Weights of a small image classifier: 3.09M parameters.
Rows from block 4, named by matrix and row number. Rows with one number belong to one channel. Each number is 128 + 24 x the weight over its row's rms, rounded and kept within 0 to 255. All counts start at 0. After the name is the row's rms in percent of the matrix's.
# convs1: grouped (4 groups) 3x3 conv (model.blocks.4.convs.1.weight, 192x48x3x3), inputs within the group 12-23, a 3x3 kernel for each
# convs2: expand pointwise conv (model.blocks.4.convs.2.weight, 384x192x1x1, transposed), outputs 96-191
convs1.61 179 [123 165 128 148 125 132 128 128 128 159 129 128 128  54  61 128 125 255 128 128 128 128 128 128 128 128 128 104  89  97  79 158 204 135 179  25 128  98 128 128 155 105 121 128  61 128 128 128 128 128 128 128 128 128 125 111 136 255  82  91 129  82 172 128 128 128 128 126 115 130 128 129 128 128 128 128 128 132 128 128 134 128 128 128 128 128 128 128 128 128 128 123 132 131 138 117 128 124 129 128 128 128 128 128 128 128 128 128]
convs1.62 079 [128 116 127 127 135 132 128 128 128 135 122 121 104 127 157 200 130 126 129 128 128 128 128 128 128 128 128 182 107 143 129 136 126  83 126  98 128  94 128 141 141 126 188 255  88 128 128 128 128 128 128 128 128 128 129 255 134 103 133 129 128 128   0 128 128 132 115 128 128 136 125 128 128 128 128 128 128 128 128 128 128 128 128 128 128 128 128 128 128 128 127 137 123 128 129 128 139 124 129 128 128 128 128 128 128 128 128 128]
convs1.63 187 [129 128 128 127 167 128 128 128 128 129 149 130 119 156 135 128 103 118 128 128 128 128 128 128 128 128 128 180 206 129 128 142 130 125 128 218 128 128 124 109  49 127 123 110 128 128 128 128 107 139 128 128 114 128 105 128  65  98 188 153 126  87 131 128 129 109 128 128 128  62 127 170 128 128 128  78 210  90 128 128 128 128 128 128 128 128 128 128 128 128 132 131 126 128 132 135 128 128 128 128 128 128 128 128 128 128 128 128]
convs1.64 071 [127 128 128 128 128 128 128 128 128 116 139 146 128 115 130 128 130 128 128 128 128 128 128 128 128 128 128 129 127 140 124 128 126 128 136 131 255 220 248 236 108 255 121 103 145 128 128 128 128 128 128 128 128 128 135 135 130 135 132 137 118 126 120 128 129 128 130 128 125 128 128 128 122 116 126 123 119 129 131 128 130 128 128 128 128 128 128 128 128 128 128 128 128 128 126 128 128 128 128 128 128 128 128 128 128 129 128 128]
convs1.65 178 [128 128 128 128 129 127 128 128 128 127 128 126 145 129 129 129 184 109 128 128 128 128 128 128 128 128 128 128 100 128 149 128 131 135 117 244 120 128 138 129 130 128 130 134 128 128 128 128 128 128 128 128 128 128 148  92 127 168 125 131 247 106 130 127 128 128 128 127 128 128 128 127 128 128 128 128 130 128 128 112 128 128 128 128 128 128 128 128 128 128 128 127 128 126 119 143 128 133 129 128 128 128 128 128 128 128 128 128]
convs1.66 133 [128 131 128 128 128 126 127 129 128 128 124 109 128 141 143  64 126 128 128 128 128 128 128 128 128 128 128 214 111 106  60 134 136 235  53 218 129 128 128 129 112 124 110 123 128 128 128 128 128 128 128 128 128 128 125 138 128 167 138  78 151 104 118 128 128 128 130 125 128 127 128 146 128 128 128 128 128 128 128 128 128 128 128 129 128 128 128 128 128 128 128 128 128 122 127 131 129 117 132 128 128 128 128 128 128 128 128 128]
convs1.67 155 [125 128 129 128 129 127 132 128 134 191 160 137  92  89  90  29 124  32 128 126 128 128 128 128 128 128 128 128 181 255 130  10 132  74 156  95 137 128  88 128  65 128 127 128 128 128 128 128 128 128 128 128 128 128 125 163 107 128 139 209  98 128 183 128 128 128 128 128 115 128 125 131 101 139 128 128 128 128 128 128 128 128 128 128 128 128 128 128 128 128 128 128 130 125 128 128 119 124 128 128 128 128 128 128 128 128 128 128]
convs1.68 086 [128 128 128 126 128 131 129 124 128 128 117 128 125   0  83 132 255 126 128 128 128 128 128 128 128 128 128 125  83 130 132 115  76 128 144 150 134 128 128 132 128 128 128 145  96 128 128 128 128 128 128 128 128 128 136 128 127 128 143 129 102 134 139 126 128  82 128 129 128 128 128 128 128 128 128 128 128 128 128 128 128 128 128 128 128 128 128 128 128 128 131 132 127 121 143 129 118 147 119 128 128 128 128 128 128 128 128 128]
convs1.69 117 [127 128 128 128 126 128 128 129 128 121 111 156 157   0 149 255 126 183 128 128 128 128 128 128 128 128 128 128 128 186 255 129 133 118  39   0 136  89 118 131 125  68 133 196  81 128 128 128 128 128 128 128 128 128  60 112 106 128 123 131 102 129 110 128 129 128 128 128 128 128 128 129 128 128 128 128 128 128 128 128 128 128 128 128 128 128 128 128 128 128 126 128 128 129 121 132 127  97 128 128 128 128 128 128 128 128 128 128]
convs1.70 134 [127 128 128 127 128 128 128 125 129 137 126 101 124 179 109  75 196 128 128 127 128 128 128 128 128 128 128  87 127 127 129 118 128 255  37 225 120 127 128 123 117 129 128 124 128 128 128 128 128 128 128 128 128 128 180 116 127 124  89 129 128   0 139 128 128 128 128 128 128 127 128 128 128 128 128 128 128 128 128 128 128 128 128 128 128 128 128 128 128 128 128 128 128 155 110 128 117 178 127 128 128 128 128 128 128 128 128 128]
convs1.71 108 [127 128 128 129 128 126 128 128 129 105 139 126 190 149 127 119  29 124 129 128 128 128 128 128 128 128 128 154 108 186  66 113 149 134 140 129 110 138  95 126 128  75 126 134 114 128 128 128 128 128 128 128 128 128 128 145 198 129 110 115 117 130 127 128 131 128 128 128 128 128 128 128 128 128 128 128 128 128 128 128 128 128 128 128 128 128 128 128 128 128 131 132 172 128 122 152 135  70 166 128 128 128 128 128 128 128 127 128]
convs1.72 102 [128  96 128 128 128 128 128 162 123 116  50  92 140 129 111 131 151 159 128 128 128 128 128 128 129 128 128 106  91  92 128 255  60 152 128 132  66 126 129 130 128 141 128 128 127 128 128 128 128 127 128 128 128 128 191 118 141 127  57 152 124 155  65 128 128 128 128 128 128 128 128 128 128 128 128 128 128 128 128 128 128 128 128 128 128 128 128 128 128 128 108 136 128 130 141 128 120 134 128 128 128 128 128 128 128 128 128 128]
convs1.73 153 [129 135 127 132 128 128 127 130  96 135 128 123 194 131  75 140 122 127 128 128 128 128 128 128 128 128 128 111 128 220  80 118 159 219 130 127 127 128 128 127 134 128 128 130 128 128 128 128 128 128 128 128 128 128 128 126  81 139   0 174 156  58 129 128 128 128 128 128 166 128 128  62 128 128 128 128 128 128 128 128 128 128 128 128 128 128 128 128 128 128 128 127 131 128 132 105 130 161 103 128 128 128 128 128 128 128 128 128]
convs1.74 117 [130 128 128 133 129 128 140 112 128 125  78 128 139 127 124 201  71  68 128 128 128 128 128 128 130 128 128 113 126 128  90 126 168  40 132 228 191 127  37 128 131 129 128 122 128 128 128 128 128 128 128 128 128 128 130 127 128 123  59 135 120 135 127 128 128 128 127 128 128 128 128 146 128 128 128 128 128 128 128 128 128 128 128 128 128 128 128 128 128 128 128 129 115 142 112 129 190 129 111 128 128 128 128 128 128 128 128 128]
convs1.75 127 [129 128 127 134 121 125 128 128 128 120 128 131 154 181  67 123 155   0 128 128 128 128 128 128 128 128 128 128 133 129  90 116 134   0  98 255 132 129 126 113 127 130 127  97 129 128 128 129 128 128 128 128 128 128  96 136 184 124 137  61 128 116 166 128 128 131 128 128 128 128 128 132 128 128 129 128 128 128 128 128 128 128 128 128 128 128 128 128 128 128 137 121 128 132 126 132 129  82 131 128 128 128 128 128 128 128 128 128]
convs1.76 069 [ 90 128  84 149 129 129 128 126 128 173   0 134 141 144 127 128 255 132 128 128 128 128 128 129 128 128 128 124 129 126 253 187 119  60 124 131 128 122 129 128 125  48 145 136 129 127 128 128 128 128 128 128 128 128 163 255 126 133  56 124 128  78 141 128 124 128 128 128 128 128 128 128 128 128 128 128 128 128 128 128 128 128 128 128 128 128 128 128 128 128 131 119 121 128 128 126 128 128 128 128 128 128 128 128 128 128 128 128]
convs2.61 176 [128 128 164 128 128 128 128 130 100 128 129 128 126 128 128 128 128 128 128 128 128 128 128 107 227 154 128 128 129 125 128 126 137 128 144 128 126 128 128 128 128 154 128 128 128 113 128 127 126 128 128   0 112 128 128 116  99 128  93 143 133 131 108 107 128 128 128 128 128 130 128 128 145 128 128 129 127  96 117 128 128 128 126 128 128 128 122 128 128 128 130 128 135 128 128 127]
convs2.62 097 [129 112 124 132 128 135 128 128 128 128  84 139 127 129 136 128 120 128 128  23 117 129 128 132 124 134 113 128 128 127 127 129 170 129 126 135 130 128 129 132 128 132 128 131 159 148 128 128 128 127 128 127 255 156 128  98 120 128 129 127 146 127 135 129 129  98 124 129 131 128 122 127 126 126 128  79 122 124 136 129 128 126 127 128 128 128 137 127 120 134 128 126 106 127  97 127]
convs2.63 368 [114 128 127 128 129 128 128 128 123 128 129 128 127 128 255 128 119 128 130 128 106 128 129 132 129 128 132 123 116 129 128 114 128 128 128 128 128 104 128 128 128 128 128 128 122 130 128 128 125 127 127 128 147 129 120 128 128 117 128 128 139 128 128 128 101 178 128 100 128  86 128 128 127 127 125 128 125 117 134 125 128 128 129 128 128 128 128 129 115 111 112 128 137 128 124 128]
convs2.64 050 [119 121 135 128 127 126 128 115 128 128 129 127 128 123   0 128 128 128 127 138 129 128 128 134 127 106 128 121  10 129 125 128 132 139 123 128 127 128 128 128 128  70 158 128 128 127 132 129 128  55 128 162 127 128 133 133 130 128 129 128 129 133 112 123 128 126 163 130 125  28 128 129 128 128 128 119 128 126 128 125 128 128 139 129 128 135 111 135 128 140 103 122 137 128 124 124]
convs2.65 152 [128 109 192 170 129 128 128 128 121 128 126 128 128 130 128 128 128 117 127 128 129 123 128 128 128 132 165 128 137  91 128 147 129 122 117 128  94 128 128 127 128 128 128 128 128 128 127 128 128 111 128 128  44 128 128 122 128 128 127 123 134 128 121 129 128 128 122 128 126 128 128 127 128 128 128 128 104 175 134 128 128 128 126 128 202 129 128 126 128 120 124 128 128 128  79 130]
convs2.66 106 [128 119 125 125 130 128 128 128  69 127 128 128 135 126 151 128 128 128 128 128 128 126 130 129 128 128 143 127 129 165 123 129 128 126 181 128 133 128 128 129 128 124 128 128 129 126 128 129 128 128 128 128 128   0 128 133 128 128 128 116 104 124  75 123 127 125 130 128 125 128 128 128 120 128 128 128 141 121 141 116 128 128 130 128 135 128 128 128 128 102 128  85 161 128  88 123]
convs2.67 132 [128 181 128 128 137 129 128 128   0 128 128 128 129 142 130 128 128 128 128 160 128 128 128 125 128 128 132 128 106 128 128 129 127  87 129 128  66 128 128 128 128 128 128 128 122 250 128 133 128 159 128 255 119 128 213 130 128 128 119 128  61 128 126 116 128 116 128 128 128 103 128 128 133 128 128 126 130 134 128 128 128 128  93 128 128 128  74 128 128  94 129 126 128 128 129 117]
convs2.68 097 [130 114 128 128 130 128 128 128 128 128  92 128 128 121  80 128 124 128 127 130 102 121 128 168 127 121 154 127 127 121 133 163 124 126 104 128 131 128 127 128 128 130 128 128 123   0 128 128 130  88 128 123 136 131 133  85 128 128 128 126 137 141 132 128 128 112 128 133 128 129 130 129 132 127 128 127  91 128 130 119 128 129 131 128 127 128 130 129 128 128 127 128 127 128 128  91]
convs2.69 186 [138 127 126 128 128 128 128  98 129 122 128 128 125 128 129 128 128 128 128 128 121 128 128  62 161 123 132 128 127 128 128 128 122 128 128 128 137 128 128 129 128 131 130 134 128 252 128 130 126 138 128 129 143 127 128 128 109 128 128 128 131 127 125 125 129 128 128 128 131 129 128 128 133 128 128 123 128 128 122 128 128 126 129 128 128 128 128 128 128 127 129 128 130 128 127 128]
convs2.70 095 [128  85 192 172 128 129 128 137 122 127 129 128 116 122 126 128 116 128 128  52 128 127 128 127 128 128 128 128 127 124 128 146 127 131 185 128 139 128 128 127 128 128 127 128 128  35 127 128 136 121 128 128 120 129 129 130 128 127 128 118 171 189 128 128 125 116 128 128 129 129 128 127 136 128 128 127 126 126 128 167 128 128 132 128 128 129 157 128 128 127 141 123 103 127 133 116]
convs2.71 095 [127 132 127 128 125 129 128 123  95 127 128 128 128 129 124 131 128 128 128 129 129 132 128 129 110 130 128 128 116 117 130 127 140 168 131 128 129 128 128 128 128 128 128 128 128 128 128 127 126  99 128 129 202 129 129 153 128 129 128 128 255 128 129  98 128 137 125 128 128 125 128 127 128 128 128 128 147 128 138 126 128 127  73 128 127 128 139 127 128  95 127 128 184 129 106 255]
convs2.72 124 [127 161 136 129 128 128 128 127 135 128  67 128 128 128 124 128 128 128 128 129 128 129 129 121 151 124 129 128 128 128 128 128 166 128 108 128 184 128 128 128 128 122 128 128 126 129 128 138 124 128 128 129   0 128 127 126 148 129 130 128 131 127 127 154 128 129 125 128 128 211 129 128 119 129 128 128 129 128 129 136 128 128 127 128 128 128  83 130 128  78 136 128 131 126 128 158]
convs2.73 078 [137 142 173 144 128 129 128 132 128 128 130 128 121 119 128 129 128 128 128 128 128 123 127 246  62 128  93 159 125 127 127 129 124 151 139 127 139 128 128 128 128  55 128 128 128 196 128 133 128 121 128 114  48 128 127 140 119 141 118 129 203 123 135  85 127 179 128 129 127 153 128 129 127 128 128 127 127 129 116 128 128 127 144 128 127 128 173 128 128 131 119 129 117 120 128 129]
convs2.74 111 [128 128  70 128 128 127 128 128 128 127 133 128 128 128 128 128 128 128 128 107 130 132 128 124 139 126 106 128 130 140 141 128 132 127 133 128 129 128 128 126 128 127 128 128 128 128 128 129 126 130 128 129 169 125 154 145 127 135 128 128 128 125 127 128 128 183 128 128 128 132 128 128 123 128 128  72 128 128 121 129 128 128 128 128 144 128 123 128 128 128 121 137  97 120 225 130]
convs2.75 105 [101 102 121 137 128 126 128 130 130 126 113 128 164 132 128 128 127 128 128 128 128 127 133 151 124 128 128 172 130 128 128 111 129 125 116 128 127 128 128 126 128 117 127 128 128 112 127 126 128 121 128 128  70 117 127 125 128 128 128 128 127 111 128 128 120 124 128 129 127 128 128 128 135 128 128 126 115 129 128 121 128 130 143 128 149 128 224 128 128 128 137 127 155 128 128 135]
convs2.76 108 [122 149 153 131 128 128 128 128 128 124 155 127 131 129 127 128 128 128 128 138  97 128 131 102 123 128 133 129 128 128 132 128 131 129 137 128 129 128 128 118 128 127 128 128 128 116 128 127  79 127 128 134 255 128  89 126 128 128 126 128 134 130 127 128 128 128 144 128 128 135 128 128 130 128 128 128 129 135 132 129 128 128 127 128 113 128 117 130 128 137 128 128 118 128 120 128]