{
  "arch": "resnext",
  "train_examples": 49215,
  "horizontal_flip": true,
  "targets": ["finding"],
  "kernel_size": 3,
  "residual_init": "scaled_by_depth",
  "lr": 0.0014,
  "precondition_frequency": 32,
  "one_sided": false,
  "batch_size": 64,
  "warmup_steps": 1090
}
Rows from block 3, named by matrix and row number. Each number is 500 + 50 x the weight over its row's rms, rounded and kept within 0 to 999. All counts start at 0. Numbers have three digits each. After the name is the row's rms in percent of the matrix's.
# convs0: reduce pointwise conv (model.blocks.3.convs.0.weight, 192x384x1x1), inputs 140-174
convs0.3 012:500500498500429500500500500500500459500521500500500430500500500500500500500500500502500500500500500500500
convs0.4 009:500500500500500501500500500500500500500500500500500500500500500500500500500500500500500500500501500500500
convs0.5 095:471503486483365503476498473500501516560496643500454509452500730500498495501498500499491514500501498507500
convs0.6 069:508511495488435498500502501537498483362500499496524491505497491495511404502500496509275500503460503500504
convs0.7 028:500500500500500500500500500500500500500500500500500500500500500500500500500500537500500500500500500500500
convs0.8 083:501501516383425448475465497537473475499496475500499649532500501500499439500582503497847500480485533513489
convs0.9 066:501504483381527503498537500500466487462521497640357554500497499500499493514502467675896492484499438505521
convs0.10 086:500499498500592513501500510500500504489499500501500500499514502500499475511472500502500413500605499500530
convs0.11 052:510435465450484496502496486486501453542495554456500499448501500500495440499501476485070492500490503488497
convs0.12 144:554500500500500500500727500480500500501500500500500492644431500500500500500500500500446500500500521500500
convs0.14 076:478503507500501519503496492497488518545497534501499502500490512500558492501658516501301502501500469890497
convs0.15 075:500500501500501476500500500500500499500500500501500500500499500500500500501498500500501501500500500500500
convs0.16 141:493500491580508500500494506507499512486500507501506498576500498500488532493461507506497502500335508503498
convs0.17 048:425481501500500499501530582500486500879500500493489501510510500500512500539498500510557500500490457500500
convs0.18 049:500500500500501500500500501500500499500499500500500500500525500500500500500499500499501500500500500500500
convs0.19 131:499503500500499550499500498311499504494489500499500500473500501510498618500492500496500500500501501536500
convs0.20 015:500500392500678451499500502500500499499502500501500500500500499500507500527464500500500500500500500500500
convs0.21 021:500500500500500500500500499500500500500500500500500500500500500500500500500500500500500500500500500500500
convs0.22 054:477503539463501499500531497499457489498501502485800356506627503500498499500500446513684500500499503517462
convs0.23 057:477460503504535499508502397500502522484500493500503495490500500500502499499488539500513501500475512488499
convs0.24 203:390500500709500415500648500497211504438500589499501521406627500499500500499527502500605566500500499490509
convs0.25 059:477499459252499628535501526500535524496421525498499521500493501500503510492498504499210502505501515518503
convs0.26 074:500500502544500468501467798498504499499501499515483508484501483500498496514500502494500499513503511511503
convs0.27 059:681502504503511489502528561461498415498467501500515501381435495500500492486501515501498499501507668492516
convs0.28 274:500497499335474500500489413596504500491500572500500471464500500508495405499455499493500508500459452498500
convs0.29 056:500500500500500500500500500500500500500500500500500500500500500500500500500500500500500500500500500500500
convs0.30 080:500500500500500500500500500500500500500500500500500500500500500500500500500500500500500500500500500500500
convs0.31 018:501501492500489495500500501500500486499502501502500500500500499500649505349595501500500499500497496500500
convs0.32 073:502500500525500498499500503542610500500500499733500508457488500500503498499495529500500500501500504499511
convs0.33 077:499509496499398491507498503535430501455505502504494529733508498500493498498501499499000505500509502136483
convs0.34 180:500498451500500469500499555501500500500500528501500507500500500500501450499497503500501500500500501500500
convs0.35 114:500501527500500501502500480503507492609501500531509500501505501521509470493906500496522626486565501501500
convs0.36 141:501500499499500731500500431500500496501500500499500500500500500500501523502486500498487500500505491420494
convs0.37 054:500500500500500500500500500500500500500500500500500500500500500500500500500500500500500500500500500500500
convs0.38 033:504500484500498654500501514501501495539537500501500500498500498500500514500496500479500503500481524499500
convs0.39 107:500498500728501501509516500500500498647499501399599500500499502544499455464514470500589502496493432508517
convs0.40 083:501500500503499497500449511500498568504495499490500499516500500500501509503503500466519499431506480503479
convs0.41 021:500500500500500500500500499500500500500500500500500500500500500500500500500500500499500500500500500500500
convs0.42 040:500520500500500530500500504500500500523500500500500500500500500500500500500174500500500428500500500500500
convs0.43 071:495499510499516499463356588503530508501516390439508498503554499507488505512500502529983510500510541502500
convs0.44 051:500500500500500500500500500500500500500500500500500500500500500500500500500500500500500500500500500500500
convs0.45 047:487501488502505602500500511499500487497489500499499500498499499500504509501495500534503403500500496484499
convs0.46 044:504500439500500491500500512500467500557508500500501481500500500500500500500500500500500374500500499500516
convs0.47 107:500500499500505505501500500500500501500500501511500500500500500496502460496479500501500522500501515500500
convs0.48 077:499509491529510523498500441513520511484499496500507501608506494500499498480499501475498511504503511490487
convs0.49 137:500500500500500501501500460500500588500510500476500500500500500500500500501502500500500500500500500500500
convs0.50 065:500500498500500500500499499500500500545500520500500500500500500500500494500498500500500500500500500500500
convs0.51 132:500500500500500500500500500500365500500500488500500500500500500500500500500500500500500500500500500500500
convs0.52 104:502500441501494499516487500508499509495500500465500500467443736500500500483497493528473591507515500496496
convs0.53 087:501500500505509545500500500501499506501500501501500476500501501500500499500502490500504513500429500503500
convs0.54 060:500500516500496584500500499500502501500498500500500500500500500500500499500505500500500500500500507500500
convs0.55 042:500500500500499500500500500500500500500500500500500500500500500500500500500500500500500500500500500500500
convs0.56 050:429499500497507498484500537538503472500498472506500499534570500500495501474467501499500500503507451491491
convs0.57 118:499500615500532500500500501500500500499601500500500500500500500500500608509501500490499500500500500500500
convs0.58 119:500500453612500499492500504494500499514500517424500492537579516500500497503484515501500501503500500482460
convs0.59 032:500500500500500500500500500500500500500500500500500500500500500500500500500500500500500500500500500500500
convs0.60 092:506452500423506489499710497493527500336499500499500503560501515500500506500500492480501507495540448500478
convs0.61 086:501500495477469503500485499485500500391500491500501429492500502500497500500489493504371503500600486442498
convs0.62 059:500500500499501485503489496502501500482501507504499499491550452500501502500131500500491502500459498499498
convs0.63 069:516499458501515634500750460506504494318519501528499474490499500500501501492378499498504500500476499500500
convs0.64 212:544500500500494506501666501500500506538500499487524621653492502500497501492501500500500500500499500479498
convs0.65 108:503498496495517500498564447495499500466500605440500571458567394500498493499500495484500500530499507490507
convs0.66 024:500500503501593548499498502501495504500499500500500500497499499500501499499501500501499500500499497500500
convs0.67 007:500500500500500500500500500500500500500500500500500500500500500500500500500500500500500500500500500500500
convs0.68 067:623537524507490456499502543495502473446510508498500537503501500500499504500464511486499504497511474498500
convs0.69 099:500500497471500499500500500623414500499505507719300500470503500500500504500500499497522501500514495500494
convs0.70 078:500500352500500500500500500500500500500500500500500500500500500500500566500500500500500500500500500500500
convs0.71 013:500500500500500500500500500500500500500500500500500500500500500500500500500500500500500500500500500500500
convs0.72 111:500472501501505500467374501501495499501473500501867494556493499500500482501500660500499505500498502500517
convs0.73 058:500500500500500500500500500500500500500500500500500500500500500500500325500500500500500500500500500500500
convs0.74 045:500500500500500500500500500500500500500500500500500500500500500500500500500500500500500500500500500500500
convs0.75 168:500500500500500366499500510495472499500578500499500427500498499500500604498495500519498500500500577500500
convs0.77 088:500500500500500385500500500500500500500500500500500500500500500500500500500500500500500500500500500478500
convs0.78 049:500466493500648500499484435541615500509507404498496499500497499500510503497503514523255502500501502560518
convs0.79 117:500500491500500477500500499500500500590500500400500500628500500500500499500500500499500500500500500500500
convs0.80 047:500500460521490258497476527501500516504548500477500505496494500500496429501473500497499483500502503502500
convs0.81 130:510500775501413516481503516522445497455500530504595499503519501500500500500498501500449497502499418498502
convs0.82 174:501511509500500592553500726499500501493510500501500500500500501500484637498744565503499500495500500501530
convs0.83 076:500500500500500500500500500500500500500500500500500500500500500500500500500500500500500500500500500500500
convs0.84 043:500500500500500500500500500500500500500500500500500500500500500500500500500500500500500500500500500500500
convs0.85 221:500500504500500500524501451447498505474499499497500486500500518500500415493563506501500499496499490503482
convs0.86 109:502500500486500501499499501504500502500500500500502524500504499500500494500500501500499502500500500499476
convs0.87 021:500500500500500500500500500500500500500500500500500500500500500500500500500500500500500500500500500500500
convs0.88 010:500500500500500500500500500500500500500500500500500500500500500500500500500500500500500500500500500500500
convs0.89 035:500500500500500500500500500500500500500500500500500500500500500500500500500500500500500500500500500500500
convs0.90 131:500500500500500500500493500500277500500500584413500500475500500500500500500500500500500500500500500501500
convs0.91 344:500515471497501430500499542592533500503400500500500490503500500500581325501451499501500517500382500650489
convs0.92 075:500500500500500446500500500500500500500726500500500500500500500500500500500500500500500500500500500492500
convs0.93 135:500499499551499471500467500473498501500500502494467498498508500500504503500499520500501500483500502496493
convs0.94 069:500500498489499500501501501495471500501503554496500500497664498500503500508484500522502502500496515514500
convs0.95 265:493500510521498720500498457473586598391448570513502505500588442481506410412534500383513500654383497500505
convs0.96 054:501500568500499887499503543500498431580769501501500497501502502500499524501464500500502488538504501500585
convs0.97 112:557496510457499500493469501499484489390499513479500494502561500500500464499500332502498499504500506501518
convs0.98 021:500500500500500500500500500500500500500500500500500500500500500500500500500500500500500500500500500500500
convs0.99 058:501484497508500499502472501499500503518465457511499417493484500486500499500471504502497500500505501495491
convs0.100 074:500500500500503500500500500641500500500500500500500500500500500500500500500499500500493500500500500500500
convs0.101 050:499496516500505518498500498500502508519604500501500500500498511500519511503502500496500494500500497500500
convs0.102 061:500500500497422504499500525499503502491503500498500500500500503500517497506499500497500499500500500509500
convs0.103 077:460497484407513519499498498500458509571499498453503444499442492500500467467507516498498501518500498501501
convs0.104 041:485499504597511512497483572500500502518519480496500500500568521500499500500482500525499502492502489499500
convs0.106 135:501500500410500498501498500497469500549637501500482415514402630500436483503498497498500500500379501492529
convs0.107 044:500500500500500500500500500500500500500500500500500500500500500500500500500500500500500500500500500500500
convs0.108 053:500500498500500499500500500500500499500495500501500500500500499500501500498540500501500500500500500499500
convs0.109 052:520500548500483510485500549476500560499498500519500524500769500500500571459533500575515500500501526472513
convs0.110 094:500497511703522502498502603499502498615501504500500436503562530500653574509483524498278492500332498500616
convs0.111 054:499502501500499801500500499500500492493502500418500500500500498500504507497491500500500501500501501546500
convs0.112 141:535500500500500500500491475499670500446500500500506476501371500500499361500502518502501500500497499497484
convs0.113 063:500500501481501500500498500493495502480497500498499500500529500500500499500500514500500500500500500500507
convs0.114 073:499500505490495498496482505487503510499483501501499387553378501472504506500502476501500500500485503500500
convs0.115 263:474491490500505504500584502496499494502608495501525673503500499500501552490508501501512515500396484308522
convs0.116 119:500500500500500692500444500500440500502500620500500500501542500500500500500500499500511500500499500500499
convs0.117 039:500500500500500500500500500500500500500500500420500500500500500500500500500500500500500500500500500500500
convs0.118 047:497499500505500625500573487501500484499513496505494499499489524500501399466501482518481495507500481498464
convs0.119 050:512501483502498501502498497505493500500499491501501498672498685500499500500501500498495500498522520500497
convs0.120 036:500500500500500500500500500500500500500500500500500500500500500500500500500500500500500500500500500500500
convs0.121 079:500500503500507425500500501499499500600554500521500500500514500500500500500638500501500500500536500499500
convs0.122 042:499500504516550487501497501500499497496499505500500489501999500500497498500501538500500501500512468499696
convs0.123 073:500488502500591507509507510516503495503526468499626516517495500500503503505498500500491455500498498476413
convs0.124 112:500496519500496504496500521499439500630527501500500500501500537491496476500630500497500740498500502493491
convs0.125 073:475501494369500490500503503500484482514500566441502341478477446500485478522476487499465509503565501510494
convs0.126 032:500500500500500501500500501500500501500500500500500500500500500500500500500502500501500500500500500500500
convs0.127 060:502548508495500500498499503505443483493497502500500504497500495500496500500485501519499502512478501500500
convs0.128 047:500504504491490501498494595523498518500475503499500507500497598500504500473499462504462507488502501502555
convs0.129 030:500500500500497497500500500500500499500499500501500500500500499500499500498506500500500500500500501500500
convs0.130 108:500500503500500212500500500517498500501500480500500502516500500509500398500377501501461500500499493503596
convs0.131 109:500500499709501500500500549527537500160500483490500490499498500500500499500500806500501502500416500500483
convs0.132 078:519554500542498500548523500519500500499500489494501555498501500500501500496500390500501502491500500498468
convs0.133 160:500508462505516502506494333499502532553500507510500499504500491500446491500506500500500503500516500462500
convs0.134 040:434474504508505498502530500575497502501498435490449634500528501500499497503508534501493502500467502503468
convs0.135 040:502690500514470504498506484499502498499543509494501500501501500500523548501393526507501504507503460497501
convs0.136 136:500500499500502499500433504440498635499499500492566500477500501500500498500499500503500499500500482501503
convs0.137 065:501500512499509503499481532597468495286501584517500501501416487500501499495509490501505470514512498458507
convs0.138 085:487499509500500500491496503492610502501503492495500530555513501503504501500503524505501494496488500504493
convs0.139 182:501516500500575506500566487500500475473500498505501502510500458500504500500308505500494500500363486418499
convs0.140 109:492501516500475498500502503502498497482501500538485502495501498500496505500497501500525502504514492449500
convs0.141 055:500500518499547500500497506499502502500504500502499500498500496500502499499505501504503465500501502501500
convs0.142 048:501500501500501474490498393500500500494500502501495500495502500500501500499503502518499501500574506496500
convs0.143 065:499499504501502501570500538507500498499500499506500499500504519500499495488508500514499487498502500503499
convs0.144 068:500500500500500499500499500499500500499500501499500500500510500500500500500106500501500500500500500500500
convs0.145 062:502494502511502179503420512517500499644502500614530488501499501500500489501566501484505508457472510464501
convs0.146 103:501483499503500503555497502499470466248506421519530520490508501562501496494484439539502523500531514502501
convs0.147 118:502500501510486499498501495633460520511499467501461512496507501500529480497494516501166475511500502500481
convs0.148 080:500502507384499409485499512662499502535499520487497523501500500500498497506501548505499497500500516609499
convs0.149 076:500500500500500500500500500713500500497500500500500500500500500500500500500500500500500500500500500500500
convs0.150 149:646500500500500500500576500500500500500496500446500500500500500500500500500451500500501500500500500500500
convs0.151 038:500500499500500501500500500500500499501501500500500500500500500500500500500499500500500500500500500500500
convs0.152 111:500500500500500500500500500500500500500500500500500500500500500500500500500500500500500500500456500500500
convs0.153 116:497501501498499673446498818501508499522454581499500500499412501500499821504653498499499499500499503499500
convs0.154 071:500500500500500500500500500500500500500500500500500500500500500500500500500500500500500500500500500500500
convs0.155 152:500500499501493751505477517500500500280496500500500500500499500500500500500550500499502499500499492441500
convs0.156 028:500500499500500000500500501500501498506501500760500500500500500500500500500138500501500500500500500500500
convs0.157 126:501500500502500500500472500500499500516500500499500527503500500500502501492348500500588500500500500508500